Weights of a small sound classifier.
Training: adamw at rate 0.0015, 2800 steps, batches of 64.
Data: 184686 training examples, 1.0 epochs.
Rows from block 3 of a small sound classifier, named by matrix and row number. Rows with one number within an expert belong to one neuron, the router's apart. Each number is 128 + 24 x the weight over its row's rms, rounded and kept within 0 to 255. All counts start at 0.
After each expert's rows are labels from the 100 clips, of 14976, where the router gives the expert most weight on average: "responds to" is what is common among them. Only what is clearly more common there than usual is listed. The data: single notes of musical instruments (NSynth).
# router: slot weights (model.blocks.3.mlp.router.weight, 16x192), inputs 78-116
# gate: expert gate (model.blocks.3.mlp.gate, 16x96x192), inputs 78-116
# up: expert up (model.blocks.3.mlp.up, 16x96x192), inputs 78-116
# down: expert down (model.blocks.3.mlp.down, 16x192x96, transposed), outputs 78-116

# expert 10
router.10 [147 100 128 118 116 103 149  79 113 149 174  86 108 133  96 145 138 130 107  87 128 151 115 170 140 138 122 101 149 142  93 123 115 129  92 112 147  98 114]
gate.0 [106 149  90 114 150 134 101 143 113 124 178 111 135 156 161 115  70 128 136 120 119 109 140 122 127 140 168 110 176 110 137 131 167 137 116 166 154 107  87]
up.0 [140 169 125 140 129 122  85 125 135 142 160 107 109 131 162  89 109  81  91 113 107 134 122 159 163 104 112 135 108 174 109 122 148 137 164 130 110 110 135]
down.0 [155  94 128  97 116 118 149 114 156 119 116 139 125 153 139 106 133 138 123 109 114 102 142 101 126 123 121 147 159 120 147 141  96 121 108 194  87 154 139]
gate.1 [140 147 136 106  89 139 144 128 138 125  90 132 104 134 176 117 139 118 163 160 154 117 129 112 125 148 155 132 134 123 160 123 164 134 106 102 134 134 131]
up.1 [145 118 168 179 192 109 160 123 124 114 138 160 115 153 122 138 130  84 167 137 161 124 185 144  80 100 142 143 130 109 133 113 100 129  94 167 101 136 132]
down.1 [104 121 111 133 141 110 154 158 107 137 117  94 112 135 116 158 109 111 117 130 157 164 119 142 109 126 152 127 175 145 134 144 144 164 114 135 177 149 153]
responds to: octave 6; pitch class G#; note: G#6; note: A6

# expert 1
router.1 [101 114 112 157 135  92 104 133 127 141  95 152 105 165  71 133 150 119 139 136 127 142 139 124 138 152 156 119 106  96  86 135 113 121 124 102 124 113 103]
gate.0 [112 140 136 109 119 116 136  93  96  94 134  83 156 134 139 132 132 121 102 137 157 131 151 183 100 101 124 125 119 151 139 160 136 131 170 133 156  89  95]
up.0 [150 102 126 135 110  92 151 186 145 107 116 139 140 147 103 129 147 132 147 124 149 133 145 154 121 120 127  95 127 148 128 101 124 134 112 142 133 192 132]
down.0 [152 111 154 134 123 124 137  79 109 113 102 135 114 170 114 140 126 145 136 114 123 152 132  92 138 144  87 146 137 115 106 144 101 109 105 122 108 130 143]
gate.1 [124 134 129  98 128 135 133 146 159 166 121 112 118 111  95 138 105 125 104 108  87 105 175  98  78 143 136 112 120 112 146 137 125 119 182 125 128 106 115]
up.1 [157 127  93 143  81 165 123 129 153  97 119 149  98 121 106 130 116 106 112 102 139 120  99 135 113 116  91 116 143  95 159 146 113 141 129 153 122 117 118]
down.1 [137 134 158 138 141 146 131 132 149 155  81 140 123 124 109 120 105 134 121 118 109 118 120 159 118 150 177 115 129 113  71  91 164 141 156  93 133 128 120]
responds to: pitch class C; octave 5; note: C5

# expert 13
router.13 [112 126 149  89 157 111 127 122 152 115 155 123 137  97 104 111  92 129 153 120 136 133 127 130 133 135 147 113 117  91 125  99 106 153 128 129 139 105 137]
gate.0 [ 94 119 132 144  93 117 163 158 133  88  98  76 126 150 101 143 105 129  91  91 180 126  98  89 123 141 118 126 130 163 110 112 114 128 103 147 105 116 103]
up.0 [112 164 106 140 148 183 134 153 165 121 130 102 111 121  96 108 118 104 131 148 120  84 122  92 151 121 183 123 126 115 121 117 143 141 109  84 153 123 116]
down.0 [108 116  99 144 117 103 134 154 142 127 116 125 148 142 134 148 140 165 104 154 137 117 123 127 131 115 134 128 112 126 134 110 124 153 106 106 161 149 170]
gate.1 [127 105 148 131 126 132 134 156 122 134 111 109 124 104 131 144  67 142 164 171 113 157 142 139 124 133 147 112 133 162 136 106 110 115 134 161 141 131 119]
up.1 [112 152 129  94 158  99 130 121 107 140  77 139 206 150 140 153 129 111 131 141 114 159  91 106 118 115 122 116 117 154  68 162  88 141 116 124 134 143 142]
down.1 [148 154 131 125 123 127 102  80 128 113 111 103 128 130  96 143 138 137 120 121 127 141 124 141 136 156 149 162 113 145  90 114 129 160 161 179 155 191 143]
responds to: octave 5; pitch class D; note: D5; pitch class C#

# expert 8
router.8 [154  82  80 119 110 131  99 127 174 117 148 106 122 104 123 144 121 136 102 135 107 100 100  97 126 135 151 108 154 123 144 146 164 125 139 120 159  86 122]
gate.0 [136 189 191 135  85 153 144 102 155 120 139 154 132 151 119 139 143 167 107 179  99 113 128 135 111 175  91  87 113 134 111 154 140 101 115 148  87 111 128]
up.0 [141 105  97 126 183 159 103 160 145 112 147 114 122 145 135 154 156 152 137 147 148 149 112  85  88 134 146 132  86 129 138 106 114 116 105 146 134  99 101]
down.0 [133 121 205  72  94 121 114 132 104 139 107 176 123 109 126 135  90 150 107 111 152 105 133  95 137 139 143 100 144 114 140 108 101 127 126 108 135 113 134]
gate.1 [125 111 142 144 142 140 167 131 158 143 156 136 148 153  99 125 167 138 140  96 120  76 135 162 109  94  51 143 137 153 105 130 119 118 116 195  97 155  91]
up.1 [149 116 116 147 143 135 104  96 140 140 142 143 123 103  82 134 136  89 158 183  87 195 132 142  84 150 103 133 130 111  97 142 127 140 139 140 117 130 135]
down.1 [123 120 114 142  74 183 186 127 166 152 112 119 174  97 131 179 147  84 148 137  89 147 144  82 140 132 141  58 127 152 119 159 110 116 133 125 135 120 161]
responds to: octave 5; pitch class D#; note: D#4; note: A#5

# expert 6
router.6 [ 99 136 128  96 115 113 112 110  92 146 106 133 110  82 137 124 164 153 125 140 104 127 112 154 132 132 133 145 126 143 113 106 155 135 172 176 159 137 116]
gate.0 [129 114  97 138 104 152  95 126 129 134  92 103 121 188 138 127 156 104 164 127  98 132 107 111  64 164 140 154 110 151 161 132 103 136 171 156 142 164 140]
up.0 [147  90 148  98 124 134 144 120 168 103 161 103 149 126  97 132 135 151  84 139 140 183 141 141 162 112 153 101  77 142 135 107 116 105 173 145 126 141 182]
down.0 [ 81 123 159 159 169 144 161 147 148 153 121 107 162 190 140 164 136  75 119  99  94 165 100 110 115 110 117 158 150 135 155 132 140 165 121 127 168 141 155]
gate.1 [131 134  97  95 122 121 138 133 114 143 132  75 140 153 160 105 120 156  81 149 147 167 123 113 115  97 110 141 121 121 136 134 168 114 105  98 112 150 116]
up.1 [122 135 131 100 135 127 117 117 105 137  94 158 132 138 124 148 103 118 137 101 141  96 130 144 167 105 105  94 108 109 126 142 159 133 160 177 135 141 132]
down.1 [148  65 143  88  94 121 115 111 168 156 143  87 163  98 114 150  92 180  97 163 140 106 135 165 136 111 124 125 126 112 134 141 129 123 130 108 155 141 169]
responds to: source: acoustic; pitch class D; octave 4; note: D4

# expert 4
router.4 [158 161 119 163 127  82 113 146 112 146 108 131 128 174 146 103 150 149 138 155 153 123 165 127 133 127 131  83 104 115 138 118 154 151 105 115 142 157 165]
gate.0 [143 140 155 146 145 155 133 116 124 136 135 144  84 123  83 168 148 109 125 154 128 124 167 112 127  94 144 170 151 132 169  87 139 144 181 130 111 146 121]
up.0 [122 110 152 130 134 157 153 119 135 149 142 153 131 117  95 165 134  85 132  46 159 118 126 149 117 145 176 166 133 159 142 102 118 177 135 118  99  78 110]
down.0 [135 139 120 104 146 119 147 138 113 138 149 177 116 135 110 145 133 136 153 147 143  97 102 133 110 130  89 112 188 118 110 175 136 140 112 122 102 141 150]
gate.1 [ 93 114 122 120 177 132 141  95  89 112 107 114 159  92 119 134 152  96 106 202 133 158 135 138 136 134 154 185 140 145 155 125 142 159  84 109 143 146 140]
up.1 [113 139 117 152 150 156 186 123 118 121 110 153 162  95 102 129 140  80  85 195 162 163  58 128 133 135 101 157 128  97 141 139 132 183  85 105 105 121 169]
down.1 [129 149  91 132 166 148 104 114 147 144 121 112 108 151 167 121 128 113 106  98 115 159 139 128 122 143  99 146 135 135 111 137 167 159 130 114 136 129 136]
responds to: pitch class A; octave 3; note: A3; brass

# expert 12
router.12 [104 135 154  76 136 148  96 136 130 144  96 125 154 175 143 162 130 142 163 103 106 120 154 147 111 144 149  94 141  84 105 150  93 148 133 146 160 128 131]
gate.0 [ 94 131 124 135 103 154  90 109  87 114 159 169 171 118 130 137  89  97 131 149 132 104 171 141 116 110 130 136  99 100 154 104 100 124  98 111 115 103 165]
up.0 [167 114 136 136 114  97 147 143 114 131  79 151 151 153  86 144 127 145 105 137 157 141 117 123 119 126 155 159  88 128 114  77 101 152 134 128 106 137 160]
down.0 [137 147  86 118 146  97 165 133 133 160 148  95 104  78 141 165 137 166 168 163 160 141  95 124 164  87 106 112 109 142 108 119 132 110 112 126 144 114 148]
gate.1 [139 146 132  75  92 103 120 153 117  93 154 161 110 112 158 134 164 105 128 151 123 106 105 127 122 116 132 140 144  92  90 100 140 169 101 118 131 150 129]
up.1 [101 105  91  90  99 129 117 122 161 148  57 104 143 158 119 142 112 176 109 116 141 138 137  96 107 167 109 136 104 148 134 148 116 101 139 171 149 161 117]
down.1 [ 85 134 113 130 168 115 113 148 130 135 179 101 146 110 136 146 110 106 107 122 175 147 115 164 139 131  94 142 128 138 148 124 113 179 140  75 109 130 127]
responds to: octave 5; pitch class G#; note: G#5

# expert 9
router.9 [124 156 155 129 170 117 146 113 165 134 110  93  93  98 126 123 154  87 156 154 128 142 150 103 132 121 125 152 164 146  93 174 122 112 106 138 134 100 118]
gate.0 [105 140 139 139 124 146 106 128 120 141  92  73 172 135 132 138 132 112 125 156 105 131 169 161 103 102 108 174 145 143 111 108 150 160 135 170 126  97  53]
up.0 [139 146 119 106  99 122 119 117 160  87 142 155  69 139 127 147 121 150 114 128 166 140  71 147 122 115 106 113 141 124 122 137  99 107 117  83 120 166 156]
down.0 [111 137 127 125 153 107 154 137 133 144 170 174 156 126 106 106 110 156 114 132 105 152 129 113 126 143 130 118  97 152 183 164 113 165 118  88  81 152 155]
gate.1 [127 128 119 153 112 114 103 166 108  77 139  90 118 158 108 166 131 151 126 129 132 153 136 107 142 107  82  79 135 113 125  95 106 104  74 131 136 130 160]
up.1 [140 104 116  92 139 143 140  88 159 161 110 156 144 131 143 115 116 118 114 118 109 111 129 136  99 120 170 151 114 163 123 142 141 160 183 120 149 113 110]
down.1 [111 108 116 120 139 113 141 140 112  94 138 115 106 160 149 123 107 127 126 149 143 143 124 154 104  74 158 100 140 109 183 123 111 121 137 121 109 126 102]
responds to: pitch class B; octave 3; note: B3

# expert 11
router.11 [100 127 103  96  84 129 120 118 115 120 117 125  77 162 143 107  98 113  93  85 161 116  87 157 112  97  91 135 140  90 109 114 101 137 151 164 100 138 112]
gate.0 [108 129 122 116 150 146 114 116  98 137 157 133 175  99 174 128 131 131 127 144 122 127 124 158 115 155 134 109  84  97 130 119 139 119 102 138 140 130  67]
up.0 [ 82 150 136 115 144 145 129  68 126 151 105 145  83 113 149 130 121 113 126 145 131 133 148 146  91 134 135 154 149 117 157 149 141 118 134  85 143 140  90]
down.0 [114 147 113 111  92 145  88 114 125 171 121 119 138 149 148 140 129 146  94  94 129 103 159 147 127 127 116 159 129  90 119 172 121 158 175 147 113  92 105]
gate.1 [116 125 143  95 144 129 126 115 106 146 148 133 100  87 146 149 140  71 154 168 112 163 167 145 150 122 123 126 175 153 136 169 151 118 118 143 139 131 141]
up.1 [127 116 118 109 120  99  96 106 106 117 112 104 176 141 112 135  91 179  99 136 140  68  98 130 141 129 170 134  73 126  80 110 104 134 152 120 149 117 104]
down.1 [115 178  97 140 183 132 136 131 126 148  95 109 168 101 153 163 112 137 165 122 139 115 126 118 120 149 108 104 108 145 126 132 158 127 121  84  71 160 137]
responds to: octave 7; pitch class D; note: D7

# expert 7
router.7 [166 123 165 146 141 105 141 169 113  84 142 104 137 112 122 117 117 103 139 138 132  96 154  99 156 158  99 104 105 145 148 130 130 111 114 148 125 131 130]
gate.0 [ 96 150 131 164 177 135 120 112 127 140 132 127 136 113 146 123 108  80 170 109 104 111 139 169 109 137 126  90 124 106 128 164 137  88 137 133 107 147 162]
up.0 [141  91 136 140 138 139 117 108 160 125  94 142 159 110 168 168 132 178 149 153 142 122 178 108 152 117 128 124 108 115 121  76 122 139  74 138 130 107 120]
down.0 [109 132 103 116 159 116 121 136 156 132 185 140 139 120 139 139 121 108 145 121 143  78 178 115 134 159  96 147 140 109 104  99 114 108 182 129 146  96 155]
gate.1 [159 128 135 115 103 114 119 157 157  86 169 143 124 125 109  89 116 110 149 149 132  88 144 125 127 114 107 115 107 174 114 108 139 117 137 160 142 153 158]
up.1 [ 98 116 139 152 147 114 134 132  74 104 111  77 140 110 112 120 134 105 134 132  95 161 123 127 124 157  73 165 149  68 146  97 164  98 111 114 163  96 120]
down.1 [132 134 135 115 163 155  98 116 127 123  75 117 142 129 183 140 124 162 136 110 128 126 146 123 138 117 145 121 141 125 178 128 108 150 102 155 164 110  93]
responds to: octave 6; pitch class E; note: E6; keyboard

# expert 14
router.14 [129 106 140 149 155 148  87 167 166 109 117 140 122 176  96 157 106 140 129 162 151 134 126  97 120  74 164 126 162 147 144 121 134 143 139 128  97 111 153]
gate.0 [126 100 111 122  99 160 100  84 127 124 120 108 114 121 117 118 155 135 167  83 104 149 112 105 157 144 127  76 115  95 132 121  94 107 119 128 123 153  89]
up.0 [ 86 111 143 124 133 106 128 163 113 121 139 104 109 139 149 122 122 172 150 105 160 134 108 168  61 105 160 133  92 125 126 103 111 137 122 137 153 129 119]
down.0 [163 166 124 144 160 105 172 146 155  89 124 127 142 154 171 151 130 121 120 138 174 137 143 106 102 128 117 102 126 165 155  98  97 129 123 149 150 165 100]
gate.1 [145 114 103 147  93 112 126 102 145  97 126  86  74 144 173 154 154 116 118 126 125 108  76 109 133 116 139 141 105 122 114 120 115 104 158 116 118  91 119]
up.1 [116 111 143 130 117 141 100 109 129 173  82 122 139 131 151 138 116 103 143 111  61 108 121 176 145 138 162 134 142 147 146 157 129 160 125 157 150 151 133]
down.1 [124 157 155 119 119 167 118 171 133 130 114 144 149 163 114 166 116 163 113 127 136 121 114 127 142 107 142 186 100 129 116 112 136 133 115 130 155 134 131]
responds to: octave 2; bass; note: A#2

# expert 3
router.3 [124 100 110 123 104 115 146 143 116 124 122 139 134 112 100 122  91 109 103 119 153 128  97 106 113 144 133 149 124 140  78  83 112  96 105 128 141  89 143]
gate.0 [ 94 138 151 125 153 129 143 117  89 142 143 142 123 120 141 115  75 154 114 158 149 109 133 134  95 153 115 166  90 154 130 128 161 127 154 131 151 115 112]
up.0 [140 113  94 108 108  94 113 161 152 101 110 103 170 153 110 145 160 147 156 102 114 141 133 116 160 102 134 120 171 113 132 139  86 108 107 155 120 132 167]
down.0 [146 165 145 109 119 114 108 150 121 134 151 105 119  72 163 100 161 119 175 119 135 100 146 150 156 146 171 149 123 107 115 134 128 152 135  85 139 101 138]
gate.1 [122 112 130 118 121 104 156 170 105 130 139 109 142 170 155  99 129 127 149 131 134 112 104 167 118  96 133 132 119 101 159 122 130 121  86  98 122 124 169]
up.1 [145 107 111 168 141 134 117 130  98 116 126  86 122 117 140 104 162 111  82 125 155 128 119 131 114 128  84 101 119 125 128  92  99 103 107 182 117 167 113]
down.1 [120 132 127  67 137 117 125 128 106 148 115  93 131  72 152 113 156 102 137 180 126 116 141 127 123 121 152 115 157 113 111 114 113 138  95  91  96 140 111]
responds to: octave 6; pitch class F#; note: F#6; note: G6

# expert 5
router.5 [ 75 169 119  95 103 134  91 120 169 143 143 161  73 152 112 165 121 112 166 100 136 133  98 140 123 118 148  91 136 149 115 127  87 124 130 134 132 137 176]
gate.0 [123 151 146  98 157  82 124 141 118  89 157 129 168 154 117 141 113 144 137 103 128 110 106 159 132  64 107 162  97 142 110  96  99 137  83 137 116 139 118]
up.0 [ 83 108 144  86 138  96 129 127 109 108 157 134 141 137 116 136 116 186 118 103  97  89 121 131 171 110 134 162 107 138 105 115  81 119 108 112 133 139 137]
down.0 [114 131 116 126  90 112 104 152 149 144 143  94  89 106 153  76 159 127 125  34 137 111  98 125 110 100 118 149 125 132 135 108 138 108 116 147 126 139 105]
gate.1 [ 86 131 120 145 129 131 106 119 104 123 100 124  98 128 119 129 117 155 123 161 139 173 137 147 147 164 137 123 140 134  98  93 146 122 117 170 116 174 142]
up.1 [127 114 134 156 107 162  85 126 140 114 126  61 117 153 111 134 109 150 142 150 121 127 145 128 101 128 135 154 121  77 127 154 102 136 129 181 135 154 105]
down.1 [142 109 142 144 136 123 126 118 128 136  57 149 164 117 110 106 144 140 134 145 139 146 128 116 181  68  94 150 137 147 171 126 100  97 120 154  98 135 126]
responds to: octave 4; pitch class C; pitch class G; note: G4

# expert 15
router.15 [ 77 132 124 130 135 149 119  91 123  97 140  90  80 118 162 127 109 153 107 153 109 115 113 103 121 132 111 112 145  99 124 154 151 123 127  98 119  96 127]
gate.0 [141 130 163 156 134 204 141 113 166 101  95 119 130 156 117  93 131 112 122 127 149 146 132 101 121 131 131 104 121  87 112 116 120 129  98 102 122 111  73]
up.0 [139 128 108 124  96 146 115 145 165 159 107  85  90 159 122 113 100 138 144  90 166 145 137 139 119 127  75 100 144 135 171  94 134 130 117  98 104 143 182]
down.0 [119 100 115 132 137 110 124 150  77 125 186  93 151 126  96 108 134 114 118 127 120 104  93 121 124 123 101  98 108 140 122 158 130 114 118 115 142 128 140]
gate.1 [131 121 118  57 164 122 124 139 128 105 146 156 136 115 115 152 128 130 115 161  83 145  96 140 166 150 153 112 125 100 136 134 160 109 142 152  93 124 175]
up.1 [138 130 142 201 131 161 143 158 122 133 153 126  87 128 148 132  99 108 137  96 129 115 163 130 101 140 151 125 144 193 138  85 109 116 108 102 147  92  72]
down.1 [134 134 133 107 136 127 140 124 145 178  99 135 154 130 161 172  92  58 158  84 146 146 138 184 148 128 155 141 126 119 124 130 127 135 127  97 137 156  87]
responds to: pitch class F#; octave 6; note: F#6

# expert 2
router.2 [147 144  68 115 107 134  95  96 135 113 139 124 126 160 139 151 172 118 150 131  87 106 161 107 150 128 101 141 128 118 152 114 146 151 161  95  86 124 111]
gate.0 [130 145 126 135 158  94 114 155 153 116 120 114 112 167 157 162  88 140 143 113  99  78 162 158 141 134 123 126 134 134 111 123 138 121 130 137 102 116  69]
up.0 [148 102 126 164 158 102 110 103 141 105 133 147 155 134  80 130 137 183 102 133  93 146 125  66 152 131 108 159 122  97 129 173 126 164 147 173 111 134 138]
down.0 [141 140 164  94 125 154 104 118 125 128 132 129 105 153 155  99 139 122 140 114 107 126 134 116 112 154 123 165 136 141 118 121 134  90 126  95  87 154 137]
gate.1 [128 142  98 140 130 121  88  96 141 148 119 173  96 156 140 118 120 135 128 131 129 112 149 151 142 107 148  94 164 162 137 140 115 104 180 153 105 105 108]
up.1 [124 121 134 116 145  89 131 186  80 121 148  70 114 111 147 123 151 138 149 123 117 108 101 181 136 132 132 162 105 100 125 105 109 160  97 121 132 131 152]
down.1 [119 125 133 156 163 111 140 107  92 108 153 141 171 126 134 145 154 167 126 156 183  98 126 119 128 121 112 143 148 121 161 106 149 124 145 144 120  78 121]
responds to: octave 1; bass; velocity: 25

# expert 0
router.0 [127 145 135 138 142 120 123 171 144 158  92 172  93 155 115 107 125 141 153 107 107 106  97  94 120 116 147  86 118 113 133 162 159 119 184 145 131 124 139]
gate.0 [126 131 133  92 100 136 138 105 142 111 137 121 144 167 146 127 142 143 108 102 127  97 127 149  92 128 183 127  90 179 109 116 131 126 136 118 153 142 132]
up.0 [120 153 144 108 115  98  98 157 109 123 104 135 121 157 141 114 129 124 154 156 130 121 142 158 132 110 136 139 173 110 161 120 130 133 148 167 113 120 154]
down.0 [105 153  74 177 143 130 142 131 127 144 125 117 138 127 141 168 143 140 123 143 114 144 133 131 130 169  94 107 138  87 102 124 138 118 135 118 149 125 109]
gate.1 [176 112 162 126 145 125  87 137 128  95 117 115  73  96 137 190 140 157 103 113 150 123 100 131 131 132 121 127 146 163 109 144 118 111 104 163 131  90 134]
up.1 [136  98 144 142 148  80 141 140 135 120 136 135 150 143 102  87 109 138 135  86 140 142 106 200 111 126 158 133 112  97 164 120  95 154 132 177 144 124 116]
down.1 [103 121 132 104 124 218  93 110 169 193 134 160 141  91 142 150 142 133 115  93 152 141 140 121 133 103 158 108 115 149 124 102 119 179 194 112 129 167  86]
responds to: pitch class E; octave 5; note: E5; octave 3